A small image classifier, trained from scratch.
Training: ademamix at rate 0.0009, batches of 64.
Data: trained on telescope images of galaxies (Galaxy Zoo DECaLS), 2.8 epochs.
Rows from block 10, named by matrix and row number. Each number is 500 + 40 x the weight over its row's rms, rounded and kept within 0 to 999. All counts start at 0. Numbers have three digits each. After the name is the row's rms in percent of the matrix's.
# b30: branch 2 3x3 conv (model.blocks.10.b3.0.weight, 132x88x3x3), inputs 70-79, a 3x3 kernel for each
b30.43 099:543450537477560460483472467462467454524539538561432406532554542519498528486486530536565426471474488504568496501489537497520514526514513508473458533537488527521480465450390446517482479540409571554515525558457560502554528509548480524489453467543503487455469518482518552512
b30.44 096:481530541538555496532522523542467526481458518552475515444497551540508561491506530574470449515461512516510448515515446529463474526500451486467470506448453486480439516445480475463499554574544448437476498545498530492524436507509493509521520563507534451468442442488487494517
b30.45 103:481513470533454440557448524532474531443488456500406487434482559466467540482522567523483540503495448522511453489479507434483561523471527446540528501503457519498491462480488512536524507540556517525509498547464482439476438422540492575534471505538515445476456478481452558462
b30.46 099:494507463437503551528510573452422486447513511520478530477428507516433441509470444535495473497478518473485579435531484517542483517491499403481529433483500424538565471475528435509475546498499482481541445459569481527536535521527553464450533459479448461544552515515545500499
b30.47 097:449491544534483489428495429498545495479487525549551434538547484501459515508478486575509525497467482482525409497494467495550540500519499497490533574563491565515453501494551566502423527429476543489530480469459490478479482456533539494499441532441543501553483503452462440414
b30.48 104:529522505558498496549511464553508508500531463487502504484515550471520511451484518537544540465503490523452486441483499492491473529498443493526433545474523477536521470502444542463444571522458452422451438422501479447514514468440432437526478411411567480490528547470516481482
b30.49 109:457487480463428457443457437548567537489485477546495488441499534524486535502497471495492486534459431498477474471450475523490471473457494490518459448443522470467497437454439425450504420439498527479423484498480490451430483442502489490479450477464533549509518506510527508508
b30.50 102:476507484482472450408458465586485539470542530449428462528515487441449416440433430515467503498416438519513490430555503545490475464479448530543554429554537430419490525497526434440542489495441490476497495451442481467457517422449467429496510453428520499560540547537421478448
b30.51 099:449538570570520466552490518477428468517480503563539548443421482464480539467464556557522485502521493487523518477507451494467512461471530571485485521529496570532577527474495452514558464551502442496535437512551540520428463514566476493510443501541535405457438523509453519471
b30.52 101:514491482463482462459431471489493532551499568534455513552462469500567568544543465460489426490482460422492509544528533474540524494496475556525471427470455499408465468535492462470523452409445543461473540461442542467514537561499514527472532540496496531476451495464495481523
b30.53 100:489511505496477478417444462574464505537463555460499431469463469562475430520489473471424519450477462529511563450542547426488518507517466510553515557550530451425545517459534497441562409447484473543466525453471459472476500459487473537527474468476476556467498482525495528520
b30.54 101:468427449470451508568517446442444525545490487541510444470570513497467504488541503454475492526476438563476443519458559414503575511475456560470502505491497521511511567512511520560458550550515513481449476450477489472497549474519482479515476498513457419437464466525476507512
b30.55 097:520430484472457442542437509562523499549546490486535497496562509474481436464446489465449476470409511470481523418549492462506505470473412533504428427502432482459549499497522454428471453392429499463469462520524449433523517444487524448454503501526538480503490523516557546503
b30.56 098:471412540482466475506462514491438448506527515511481506429505486530481494508553501473526521483503568479467552467470455460527474461506565452535507517562484558505491483477548461486547540440516521422413512481506528505505492472441591498522565512541465473525492506464497530514
b30.57 106:450530506505487502468506445505480475498533488535507466497565517524492558463489487541512468510501469423500461471545515503489550414452468480460447543501459507547524544450501502492485418500451506543493442460473441413430490457467436485532458422534440497443462477489397423464
b30.58 101:492536509486501490537531550573463454561589551502597536521488437522431456480437445504510456492525462469526480525502530569480510514552467534469548466527480521433502512443533457471518474556505557542575490572536493516574503514575461500483530546545527539508552527543449557533
b30.59 106:491437444527453459525455450512504469467505454443432415495535504428497448452528519463439562495469516524480482451537514479465498473467499502495485438508509527527465477435469480449517505445476494468421510439464500430478491449508463451491483474485513561521538464445511482445
b30.60 095:528484450504524459479485448515556475444469482446452488436491526521509555488575593542561451533469512439497504535474485559500451524428429461433513519442530475511523425481510544504441574524502470479534453469510486499474519466458579564525478496524551514409458473474553527431
b30.61 104:464540527455543487508536528556489489495472492484457502486485486468481512466438487574558577505554525481549496502475540505513514514471491455506564493543536498554565476483510455518524491529531479564541470477542508500536521501446531479500525500533533499559469551570538453505
b30.62 099:436532533509556540488547533568552527476497461530425453467450445428475418442458457577556509533511562561542522550472469546524474523466509563524507517516542538442512439490567488540529442501485474511436485488490497497518496495435441470437417475526496486533449436535473501466
b30.63 098:532441493564529513546503521509532460492443456524439551468556505497534578479516539550557590555533491481531484529534579489504548524485506461501459450464439532421454492463520575570559572507562580504522563517475477525460518519475486536543475573487536436525469478488530524548
b30.64 099:489486522440513535474539456450544550444439522518538500463473462496449508539607546484526577500432544465544520513509458455517460445510576450520462464526533447479475464436515495424536493462482554480528542507535529486507510422523447451465465459536504433481470448455531463460
b30.65 103:522487486556520453488546443504504503507495486482456464442472568450531446459442520512447443460458523481471484500483430486454467495501479505498455433453481515544499497484483537457507546479563491430468484428532465474508500454524424424508475467428462548428528479469519479521
b30.66 097:452512528486524534516547531437549441529487454499532480498467450512546473481541530454488436457467479535516514555545427502536499573484492504538516537448434503461478420458492428474513451517426433548499432518491475488529543568486539493469540474459517534487532541471583507526
b30.67 100:456480479497518505583496509495475510495507489484534518447444418479471462509482501484575532537556526505483570476443397458445454440544502536443490454447504467493517490462535513541519461569522435453495487534542473530477427529453444517503524516539511512487467475439481565470
b30.68 095:467504482529524569467487553515454513514446479500462442458474502505470486453528496461528445501584448561500467485414492476466506487554506523492469498464453503484458516533473457464489466525506551573496491488528551514490495512510504516484524520470541578506514441520495534508
b30.69 103:556514464504547480469468484554490515564493525552520473507540511451464453530493448482465511523495494542473460505485489467447468509488437522506519492516545459493504491529507473443494459486436458407462473435442516444446486497464444412450509427454508553551509494518527521563
b30.70 104:496541542469468480439450457536485554515531559524569488582514510589474466491550509426476509557490535554514504488483522532508525570555497450517557474540495503488466469488496505487564510542476512563489519530514516459499460555500462518456533444480519505531480518558472521522
b30.71 099:439504558522464461524493451478566489516597558476470540443436478412477447481523511466537442526517512459447528449465487453471532438508480421459512513493489439439518456528532438526506444506464466417449496445504480495428491485459455509434514485427542502515455473551468466546
b30.72 105:493542561467549592480546504519477509508469511459523539450433487412479452514440495498493523506553527531498493474443446440522445473466439501596594515561598455533536507567542507489540495469468492433441450515512487561554477501447489442456471508431540456545517515445459501480
b30.73 100:516529529502457435482499446461516558531520463508521481456494548464480558535506551456456541558476489521534472532506473465534508545523526532485485550542551451451515490448468444510440468488450512488539487516504486473475505500522461552511456525502425430415517511450536473559
b30.74 098:509524543542558565463493482490482516557535570568601549489472581451502547467506500486549515559491506540526488521512576541520492499525448485504437473435479451486480477575583450524492473467563514517507462534530512494509443477575525487510562531495489443510507493472507480524
b30.75 104:480477522566516466483460505507479580491530548548493545514495560585604533512532527557471545567495551538522459519584533477505522486473543566511513530497463501493537466490473530545480559565476479544545574513467512476497492497545588493528589549492522451453481453479480500515
b30.76 099:553517554540528485516465520452484476508477470545466537512488541460477534475546597583472450458455452505434548477434511447422527470471524559534521523574454515554436542549487467500497559559537539534488546486440489472481466425550481559528518528521485447503496467445426508491
b30.77 099:549447498473456501549449493450464467462481495517444442491503476516515489477490567488468532547556496480527432469567517500577506539503522487451533518499512492543504547469512556594506450472499597595562611569519580556472529580490543529560527529504521546524492522508556550512
b30.78 096:590558565542550575503551541488534537500512520513565470439529532430452525538533520544525498470460409469516513464529493452453474413498517485545472525507546549579492528559489468604570489564528554557532543466520533507485505484497473529574504541543482552465494551561497549499
b30.79 095:478521445464500495523487546474492569453460459462456537463537524541504441486455414491481433480536538521547529471488470461521520463498483503447483521433481477506515473465464458462466490525425543507518442432516531522516614553519576577484517504439493468492477538522525505567
b30.80 100:509475476558486481499465505466529429481502444467484472493520600482559576487540576504523486549565557540550475520489478457482554518511545503513476454528503541477536420467499499521517466471478495453445518478505493544553501500469496550544451553519414528455489505478556525473
b30.81 104:497435427465434499447517426565566485528539505521453516507542497494552523444481444485509430479450430508519533529535456482478443535492552516417492490488433451479450498481498440452454500485460525465430438544425449518493508459412460442467449499556547551471545496414579539495
b30.82 097:518548544563498458470475450526562505528553512416506433510513509497463457405487451492486440448507483461519504530506504546546529477474500530453418542475561514463537558464448473460433518515510466478486471544465545494501486458453472514555499494432454531490488472520439530491
b30.83 099:490446463515508547461542453536462558558501560470501486535439497505466431484440463501479443477543529549527461433472526485469520526466469525538504483512525469473565523501559539566564480518494539502507448501537473507482450517440447489449441452474496531517536466464550545493
b30.84 101:545495499523504489452502490483523415508504514532538458459471522453511468508457454577485432511477478516450485482520543500520489486520449550475451547497484550493538458520501493473520476468468477506516480471514484487433516438503480527523518468546543482517517510566498540600
b30.85 102:508512515543568560531519494483506456481546528453423546523419509499455482537507480482442442470436480514489476474515474462492436493557416517499507452550494507503476443469524450529513414471545513518537493502563526465462531479490447485453436437449467534549454520473450447470
b30.86 099:445523442455464459492414496534531586612502476542582507548554532534521538474507526495491447517483502489463456485509509506539562553499479550576523401479542421434519489536535486544489441494485571520537539456506455494467482489474553454470422484436494451531566527522503511498
b30.87 094:444489495471452467516500467440454569515506453502455452518434463448425465497480520494518501470529514513493504485475492484470558423555523440485519515550532512532524516469468462493458464505402535544520465468491599487486461514533513539541530507516462538443485494556478511469
b30.88 096:459527442530436495496554471506508445480484452446417513451462455534458478539535467483549450465514503468496482474490436547477484475473537460466391435460400474478448492438511496408507413452489410521539427442521425495487427506526531512403454539442483515452560482521482498445
b30.89 099:490494428457468452491458484530525476534507530524492457524531568557588519498512490527501512542485430486512445468530566518514487498605555518445474492487520444461449526499485486456525495514498476553481480447486482466485457526601514576541503549541538491481554477468456494477
b30.90 110:510514580473534579464515582556557598521574513486511537480479482492523501491476477499528504510548516459475514541517486489509514515461458489506479547476540485525482504503567431525539427517540535572574549487558456475528478453521506551525493504521534599594519542556523518489
b30.91 096:430482450467512487498538546494453556475528448491454444511530498557521508559465559523465449469482502520538489454510550568496435428448555467495450495454461481511504510522493419467516484498512532526451429469524487488563488541477451455472468523526477477451526527463529522521
b30.92 099:463476483503513490553500425546549558527514557514510572499539536476515558506530563580534472576491497564495568554516557470468554576508522539518536487521531559487479472498522580569456550554553554535485533479471500508518490526502495546483500548515480543454505556471429502425
b30.93 097:507499437535494500459407457468509548585515545574513489519430596474469575547506556550520553480500496519470474465504503530554482454475519497534456531490447476459506438560483521526484439438437522494509577518532542483488467516555501498536474481482498545541495557450516536510
b30.94 101:559528482500544518464472549493475505516425520487453484524539480535493530490555504482515470512494565510443480520524536512523507484521475471515461494500472548554533458550523519458500500486576476515583561524491553491591552548504537492526524539562526599500541548537493570486
b30.95 098:559461506527522508488528443578448498524523452544549532521486401548485474481533462409463455478492523449504420494458458521517462520431490456490484494480435490449505470506464491522429480438481466467495525480507471465440484569465525446411481490492594474518563517468550462539
b30.96 100:402460512527442493505446442454444539492481510463476455479481399482537536523580491465496502523476492499498511447480545447446528479468455548507463400506475433447427504550528448544553548495536464440445494470462490481520461531454492523476588471538524534437484493496498453486
b30.97 103:524492501622535477532601565482500456533537456445520450483439557473507557494493541569550477497569544519515507461494440453493456509481570516420465494517505601454465585506453519459441438535448492569516517556576561515500470468484527474560475473568466539496529586515502540502
b30.98 103:517528566523536514511525552530461523460485489420468517578506492568501541522550517523484524454467522467537546511505517525540502488452450462553513446416469468533448479476497506427447452422434517532562496555577526605510500537451556478495507535478534489458487562486582483483
b30.99 098:496492463437457450500464463491546558463452497525480521479457588454464528521445497530528472421447425499497491440523570467537533522521488593507519458525518517521504519551485524489483489515473507491514512493493436527465497548559430529518460425479536476575552500565509505548
b30.100 098:563529532554517478533480502423523506470455473491463520500483568433462516482500461548465524434463470485500484427510470481537487513476457529539490573502527548488448442455456492419438451499506460482563532502516486487526506435505442518513499488549556580538496585543500597518
b30.101 098:487486507496556496469543527541483541503427465445433499527492490478533455396467492554569499496502535561504521496470575475454432421478428478550512445492427556507481498479531515446476543439490520455547517493489490524506490505554455455517468458549456440516513486493509462474
b30.102 098:445471532459471505559453494510501579538526487511534522571507537550474552527509518540517459494475529551509498572485508484474550568485583504563542523540523533535480453530484486454477472548460495501551460489507512527477519421457554508495507506523498482521459575529512477432
b30.103 100:443459470510546460470481499513474472477480493466450486522478521574525482429553526520523419470438494433500439506470476474460433452526474479492500426433511506388469422519450398502510431460475472557507524544525483526504461489527518441528546468473527524438464486502524466511
b30.104 099:463486373487479441511529460570541519477541477544516525500536573467546475482455541532540549520515489481498521460524573447462576544538539545488524531455496447484497472535568497512471479479491505465453468522518459423504490461517519445515479476525462461510515462463476497461
b30.105 100:511486443541533505567553498526473455460457459474499483425491554470544521491534498485413453447439441516517461471517482537540486421438520529492417528465411457487420522440442478457539497511442570548542552549540533542550436520537537497533464531551461523511536566559530463482
b30.106 099:478481516489509554491506508440478478501524460520438527504564529478509507451485568477563546497482575453505460489495526499536548430459516480539533485492560539557491462498530472493494466527466475527539494447564510486491461478460515484469470504460426441467469463470456446531
b30.107 100:434423500509456492509445508533470472428453495445480494533534482500443454527545450431453458512470516476472562501506487502516461493482510447545455453569558458426505499525455450443448458504492450497447458459506502509512451499532517527541482484487487492484515467481531484424
b30.108 101:538440537431481514485427494486468575548484518497472487499532514513575468545525501493526512490536440511529457459534539516463457483517519499580525520542520463473432445543493494508437485559422545502471462509462473472443464522490496466410475513430454490493461483497517421492
b30.109 099:566505520531448432525504485516486465466458476488533470439493553470562532552555614508462446500518524517500530524551570458478453522563533427444417545498486534555482447506460469492478543521496511564491560529559501489538513540546519499572500516506524489519523482500494475551
b30.110 102:543460547481493553535511506568510454488552506522456516514454477525433415524476446488504434458502416456512478488463538443552406538482489486565533492536459503518481456462488470461528493470443443450510465475453540460468537521432498426470498431485552498490537460546504454532
b30.111 099:548465478467467406477490489409462457464472498554468457476580556519474469483489487473488517484441474451535466511491455465524543474495458492486448563449511514510537542537461483523472502527526522455437535509434541465506572585545542532479454444486464536494483511435498523460