A small image classifier, trained from scratch: widths [160, 240, 352], ademamix at rate 0.0009.
Rows from block 12, named by matrix and row number. Each number is 50 + 15 x the weight over its row's rms, rounded and kept within 0 to 99. All counts start at 0. After the name is the row's rms in percent of the matrix's.
# b520: branch 3 second 3x3 conv (model.blocks.12.b5.2.0.weight, 88x88x3x3), inputs 18-35, a 3x3 kernel for each
b520.20 091:71 85 53 82 48 46 40 42 36 46 55 72 46 43 47 42 29 50 72 51 57 40 39 66 54 57 65 71 36 53 60 48 42 89 43 41 69 52 57 40 59 59 46 51 53 62 28 45 41 57 67 24 62 39 59 38 49 49 66 71 58 24 44 47 80 29 67 59 38 36 40 48 50 73 37 47 72 62 72 57 37 42 38 62 33 57 80 63 70 51 56 54 35 47 38 54 32 62 48 69 28 49 67 64 50 46 41 70 32 43 58 41 40 72 38 37 37 56 48 36 64 32 53 36 25 29 61 30 61 43 34 38 35 38 43 62 44 54 51 53 65 51 39 30 45 54 31 60 56 33 44 36 32 49 63 49 58 59 59 36 69 67
b520.21 090:31 43 62 59 77 44 47 59 35 46 61 47 68 57 28 43 41 67 59 47 34 36 71 59 61 31 60 61 54 63 49 66 74 33 47 64 36 43 58 34 32 60 72 69 29 33 33 39 54 33 33 63 52 26 49 32 34 58 44 64 74 58 42 68 37 48 54 43 53 49 44 36 71 61 32 74 41 58 54 37 66 49 58 28 59 55 39 30 46 53 67 49 27 65 37 55 40 21 40 49 36 46 76 47 32 76 47 45 56 49 22 69 52 52 50 31 63 60 70 71 35 48 30 46 48 35 55 48 50 57 40 74 46 43 53 56 33 56 37 68 70 49 69 29 53 31 44 53 41 56 82 61 21 48 52 95 60 45 47 79 72 53
b520.22 096:62 75 69 55 56 90 43 56 67 56 68 63 51 47 63 56 50 34 26 59 48 61 40 47 59 45 41 32 69 38 28 21 49 51 43 25 47 57 36 40 65 70 49 36 51 31 42 50 28 60 61 46 43 51 42 42 59 26 33 59 34 26 56 72 63 36 48 85 75 74 83 74 66 53 48 83 45 35 68 40 52 44 43 61 23 35 65 51 65 44 56 26 60 60 38 47 39 35 43 41 53 25 28 29 24 60 68 41 73 72 49 58 74 66 60 31 49 51 66 46 60 41 60 71 58 28 38 63 65 59 54 32 66 27 54 36 58 71 52 47 60 61 61 50 67 38 47 65 28 47 51 51 34 62 37 58 40 07 49 44 58 34
b520.23 099:69 31 60 34 60 31 43 52 09 40 41 44 69 31 51 51 42 51 40 74 75 75 58 75 51 47 73 67 65 63 26 58 47 49 64 74 24 39 33 34 21 40 44 56 35 32 47 33 40 33 39 61 59 35 40 63 52 42 35 44 62 30 42 33 47 43 64 72 42 57 72 57 78 55 32 74 63 21 64 61 60 46 47 52 72 58 51 23 56 40 28 48 78 44 59 50 47 56 62 57 67 72 67 31 56 58 60 45 68 83 41 79 47 43 49 56 44 47 47 35 37 13 57 30 34 38 41 33 55 45 41 54 65 55 29 63 52 33 57 45 17 71 49 31 75 35 43 41 52 78 32 47 79 54 15 34 47 13 51 56 31 61
b520.24 099:74 45 78 32 36 45 61 27 37 51 50 65 60 45 36 59 34 34 78 62 63 79 61 61 61 45 50 43 64 37 40 65 52 36 35 51 32 50 55 66 56 57 76 75 49 38 66 48 32 63 40 74 34 60 52 44 45 47 63 66 54 61 48 42 21 26 50 41 44 48 60 36 74 55 66 66 57 37 44 60 49 57 38 35 37 23 68 53 70 61 61 61 58 52 32 47 35 40 58 57 56 61 77 48 70 59 83 59 58 53 49 28 36 57 70 35 49 52 53 39 62 32 35 33 36 41 73 42 42 43 45 53 55 45 27 62 51 54 60 63 44 48 47 54 43 27 19 49 43 25 70 43 32 33 62 41 55 20 49 46 42 21
b520.25 098:61 44 34 30 34 21 47 12 21 58 61 22 59 47 46 57 67 24 47 39 42 75 47 33 58 52 64 78 64 47 59 47 43 55 48 72 50 77 37 79 59 53 56 52 63 75 56 51 32 58 43 70 66 54 75 33 33 52 46 60 48 63 59 41 44 43 42 64 30 74 39 18 46 41 37 34 66 36 35 47 28 78 38 53 59 43 54 83 73 47 82 53 60 75 69 75 48 50 62 47 35 54 40 68 53 31 36 55 63 46 54 62 49 34 62 56 59 38 27 53 55 14 22 66 47 39 23 42 39 36 56 58 44 68 53 54 36 44 27 68 53 57 53 44 53 59 37 74 36 31 70 44 44 40 68 25 85 64 38 81 49 57
b520.26 103:53 45 69 59 68 61 54 32 33 69 64 45 53 32 39 44 43 16 52 65 65 64 64 43 43 47 53 28 47 63 32 35 65 21 51 39 49 58 41 28 34 38 40 25 34 59 57 46 39 21 52 55 28 22 50 73 37 63 65 60 63 42 22 65 64 50 75 64 58 38 46 58 49 45 69 49 35 32 29 30 38 65 42 32 35 54 35 51 43 40 59 68 72 33 48 33 30 37 31 63 38 64 38 50 41 59 39 62 56 26 34 50 54 51 19 12 38 49 48 43 64 79 50 28 54 37 52 66 53 31 59 28 51 57 61 36 67 87 43 67 49 63 43 30 43 49 37 52 70 42 51 41 40 58 40 42 44 72 36 57 32 31
b520.27 099:46 56 67 40 69 53 61 47 72 44 27 64 66 20 68 26 29 47 61 55 48 64 56 45 33 58 57 22 51 45 34 38 39 70 31 50 31 50 68 62 49 34 61 60 64 47 56 29 63 35 50 29 34 29 56 32 51 34 44 49 26 45 40 60 22 60 46 24 51 46 44 46 36 57 43 48 51 65 67 49 30 65 81 81 71 65 65 74 51 43 54 30 46 42 66 37 29 27 61 28 54 52 54 49 37 33 43 49 81 53 70 65 86 73 65 64 58 56 58 24 43 70 54 53 80 36 68 48 71 56 55 83 29 35 71 44 60 34 30 23 61 57 40 58 55 52 49 43 62 32 40 40 62 78 40 44 65 60 47 67 45 57
b520.28 102:43 51 48 52 51 71 52 38 60 27 23 37 42 39 46 47 35 60 71 50 53 57 51 52 81 43 43 64 40 45 72 65 24 82 43 42 26 26 56 26 48 52 36 42 51 45 45 66 31 39 67 46 33 38 53 57 61 38 35 71 28 56 53 31 42 83 42 49 75 21 38 43 61 54 76 66 59 70 48 75 62 52 32 73 38 32 58 42 37 42 48 47 29 23 51 38 39 31 36 63 55 44 67 60 58 61 52 61 70 57 77 51 51 67 45 48 53 94 49 26 92 42 34 87 68 55 72 69 74 68 62 76 66 69 38 29 65 47 37 28 30 37 59 51 51 63 31 82 51 51 50 58 44 42 35 49 46 65 43 72 59 44
b520.29 106:61 30 71 52 50 70 47 62 39 71 41 56 52 47 47 52 56 67 55 62 60 80 86 47 80 68 44 56 61 37 68 36 36 73 53 37 28 52 69 33 55 70 35 66 49 60 59 59 56 65 53 56 37 48 47 51 62 66 78 61 48 65 56 55 66 60 60 68 56 59 38 37 83 58 56 73 39 43 35 34 42 48 56 42 55 51 77 53 54 49 48 38 63 45 55 60 57 59 59 76 34 48 65 58 46 61 61 33 76 82 73 51 54 60 46 59 46 28 57 49 16 42 25 28 37 37 36 31 22 68 48 63 51 60 59 38 32 54 39 27 65 28 42 33 36 55 53 55 58 65 60 59 37 35 42 52 41 60 28 48 42 52
b520.30 094:56 60 63 42 69 33 45 37 36 64 69 79 51 68 69 41 41 42 66 38 57 44 36 34 34 73 49 28 33 53 46 50 38 65 42 27 46 40 65 60 35 54 25 39 31 41 70 75 45 35 67 61 40 48 48 32 67 22 59 74 54 51 54 65 62 72 48 71 55 55 74 75 80 70 63 67 75 65 49 65 39 55 57 77 31 54 73 29 57 59 54 38 51 70 52 39 63 33 52 64 53 80 70 71 71 55 42 51 29 49 52 47 47 59 45 48 61 47 63 41 62 69 46 40 62 54 74 52 44 73 52 38 55 48 59 68 71 38 38 60 46 57 62 44 69 31 41 19 43 34 26 48 40 32 43 22 54 10 39 39 18 46
b520.31 101:54 33 43 65 70 84 79 41 40 56 48 75 72 42 65 43 65 61 17 22 63 37 50 52 27 55 40 45 55 50 52 31 37 49 44 57 57 54 35 52 33 25 52 54 59 22 49 26 36 48 75 29 44 33 42 42 40 39 27 61 37 32 66 61 38 40 60 84 33 67 59 78 39 29 23 72 66 53 70 63 58 53 56 48 71 41 64 45 78 52 36 40 38 34 43 58 48 44 55 50 48 56 44 58 32 66 62 39 44 29 52 62 37 57 60 61 42 57 20 64 59 39 29 62 32 42 52 50 32 81 55 44 55 65 25 36 33 47 70 79 41 49 65 56 31 47 57 57 43 53 49 44 26 59 55 23 62 51 44 39 35 57
b520.32 093:51 70 67 39 39 53 35 20 56 32 58 57 61 60 39 62 39 56 49 67 56 47 28 16 51 56 51 37 43 61 61 40 25 15 60 59 39 64 47 44 21 25 35 23 46 31 58 40 52 56 39 46 70 64 77 74 26 42 56 29 48 37 11 54 60 33 64 30 37 57 63 59 67 58 59 65 47 52 45 48 43 34 61 64 38 64 34 32 58 45 64 20 69 40 25 44 33 23 35 53 50 38 40 57 56 60 60 20 45 45 68 41 51 38 46 49 37 44 51 34 13 17 23 39 27 23 24 68 46 62 67 41 50 57 24 64 40 47 34 43 66 68 41 37 68 39 34 74 45 64 69 46 40 49 49 31 59 29 51 46 44 45
b520.33 098:56 49 62 51 53 65 26 57 58 38 52 66 40 38 48 40 39 51 38 40 60 26 52 65 38 45 56 35 37 63 16 51 29 35 63 60 44 56 48 39 21 42 52 26 42 36 44 49 65 75 71 59 67 64 48 55 31 44 61 40 55 41 49 38 74 50 61 38 76 32 55 72 43 73 48 56 52 48 45 71 74 27 44 55 57 61 58 40 37 33 80 41 67 53 32 22 46 45 71 40 59 49 77 46 55 41 66 83 48 57 64 30 27 69 44 56 56 80 51 33 84 52 44 54 49 62 42 52 66 72 51 36 91 52 66 67 88 80 60 85 80 63 80 60 36 49 73 26 47 51 68 34 68 43 64 26 65 38 39 55 37 09
b520.34 093:95 80 45 38 65 51 39 35 31 64 37 56 50 43 29 62 48 30 55 26 48 34 36 84 32 45 76 58 31 74 57 42 56 47 52 83 23 23 44 64 43 76 51 46 56 70 49 51 40 66 56 36 57 37 34 36 33 55 30 22 51 55 50 52 78 67 45 65 33 62 35 24 55 62 82 62 71 50 38 57 63 18 55 63 21 28 43 25 49 40 47 42 57 66 48 49 19 51 51 61 71 56 51 53 53 61 45 64 65 36 27 28 54 43 45 56 57 38 33 41 43 53 29 39 26 45 36 17 47 70 65 77 60 42 39 47 39 66 69 36 23 56 28 50 65 39 59 50 46 52 45 43 70 51 61 55 62 52 40 60 33 70
b520.35 100:43 50 51 52 38 60 34 35 49 32 29 63 16 56 49 48 51 69 46 75 48 33 49 61 69 56 52 65 73 41 64 72 42 71 46 37 41 55 40 53 38 69 50 58 68 63 38 47 64 58 41 54 44 35 47 66 67 47 70 55 52 28 58 41 85 51 45 58 79 21 27 65 59 86 87 57 55 48 45 54 73 38 48 84 51 62 31 59 57 28 38 27 60 46 56 42 39 34 57 73 78 45 43 68 61 39 58 47 51 60 63 51 51 64 33 44 38 65 44 85 43 60 44 19 32 31 50 56 67 57 47 43 56 45 40 66 40 21 55 43 33 22 47 54 47 49 28 62 42 70 47 51 46 54 45 44 63 65 62 46 63 58
b520.36 112:48 45 62 42 57 49 41 61 63 51 56 91 51 75 57 69 63 76 49 65 49 81 96 85 63 66 69 50 70 69 80 62 71 69 82 45 50 53 68 73 72 83 58 52 56 72 84 82 68 68 68 49 75 64 66 58 83 36 64 81 60 79 65 60 50 57 59 43 68 34 51 54 74 68 64 58 69 55 56 61 57 48 63 50 50 68 61 58 37 52 50 65 90 58 67 68 66 67 78 58 80 76 81 53 56 51 76 58 50 52 54 36 55 36 61 61 60 24 48 70 36 61 42 38 50 66 44 50 42 57 43 28 61 60 48 58 78 80 51 57 27 74 49 38 48 33 24 26 45 61 38 53 27 63 62 58 63 34 44 34 59 44
b520.37 102:63 38 41 65 37 51 82 46 64 53 74 72 74 61 75 58 47 75 59 55 75 86 70 65 69 65 61 58 57 46 40 34 54 82 62 53 65 71 74 41 61 60 48 50 53 48 56 43 57 64 65 71 54 53 51 54 56 57 79 51 70 52 48 67 42 32 45 50 21 59 44 35 64 56 21 70 43 40 55 52 33 49 64 45 52 66 59 54 77 53 40 64 84 56 79 79 69 62 52 65 23 36 51 24 49 45 45 46 73 28 34 51 51 37 53 67 42 38 91 61 39 84 49 50 48 38 61 40 66 62 48 48 33 28 51 51 36 31 51 25 34 54 59 54 14 40 25 48 33 46 49 77 62 25 50 64 29 41 64 00 42 66
b520.38 100:55 45 75 59 48 63 76 43 51 69 73 63 60 51 38 56 42 56 59 61 37 52 58 46 61 67 53 68 22 23 43 50 57 39 64 39 45 55 54 34 46 41 63 51 67 59 59 57 32 35 47 27 55 35 41 57 56 15 58 43 47 64 34 61 66 45 40 32 60 39 49 52 74 57 44 52 60 45 66 46 24 63 38 49 41 35 54 62 23 32 37 49 70 73 54 69 48 74 63 45 57 56 61 83 49 57 45 18 64 26 37 36 39 55 30 18 43 53 62 76 47 41 65 36 31 41 51 71 30 53 58 17 66 68 30 71 33 50 53 37 57 42 22 20 58 35 38 47 33 37 54 46 56 37 40 33 65 19 14 46 47 17
b520.39 102:70 48 67 60 38 53 45 30 21 81 44 30 51 35 37 66 48 21 69 41 55 43 27 35 67 42 27 70 43 67 50 64 45 32 28 57 56 62 48 63 43 61 47 66 42 68 57 59 64 55 59 67 44 65 76 50 79 79 69 60 54 46 39 56 62 62 65 57 43 52 32 39 45 31 35 28 36 61 61 65 41 63 45 53 44 36 39 75 58 49 51 74 65 63 62 41 49 61 52 65 68 32 73 32 44 56 34 51 44 42 51 39 54 31 45 32 45 73 45 24 71 16 30 63 36 10 34 63 52 41 64 63 36 36 27 58 40 43 33 25 32 30 29 39 52 54 61 54 40 44 63 52 41 86 57 76 73 49 37 45 22 22
b520.40 094:26 43 58 30 42 62 49 43 78 62 59 45 32 35 40 51 52 68 71 63 50 51 76 41 37 45 44 43 44 30 80 84 69 62 77 38 59 51 40 62 53 65 44 55 28 46 59 35 58 36 35 44 59 62 73 85 45 62 52 68 44 61 47 84 56 25 54 68 32 66 29 35 77 37 42 55 52 31 31 56 44 68 67 44 73 43 74 55 29 41 41 47 45 24 68 48 35 26 40 60 50 52 66 55 68 65 49 55 64 64 77 91 46 59 75 47 33 10 46 79 32 28 58 30 41 50 34 51 37 65 66 71 70 61 71 36 44 20 28 31 44 32 64 54 63 29 57 69 79 51 55 66 47 24 26 44 52 46 55 42 41 51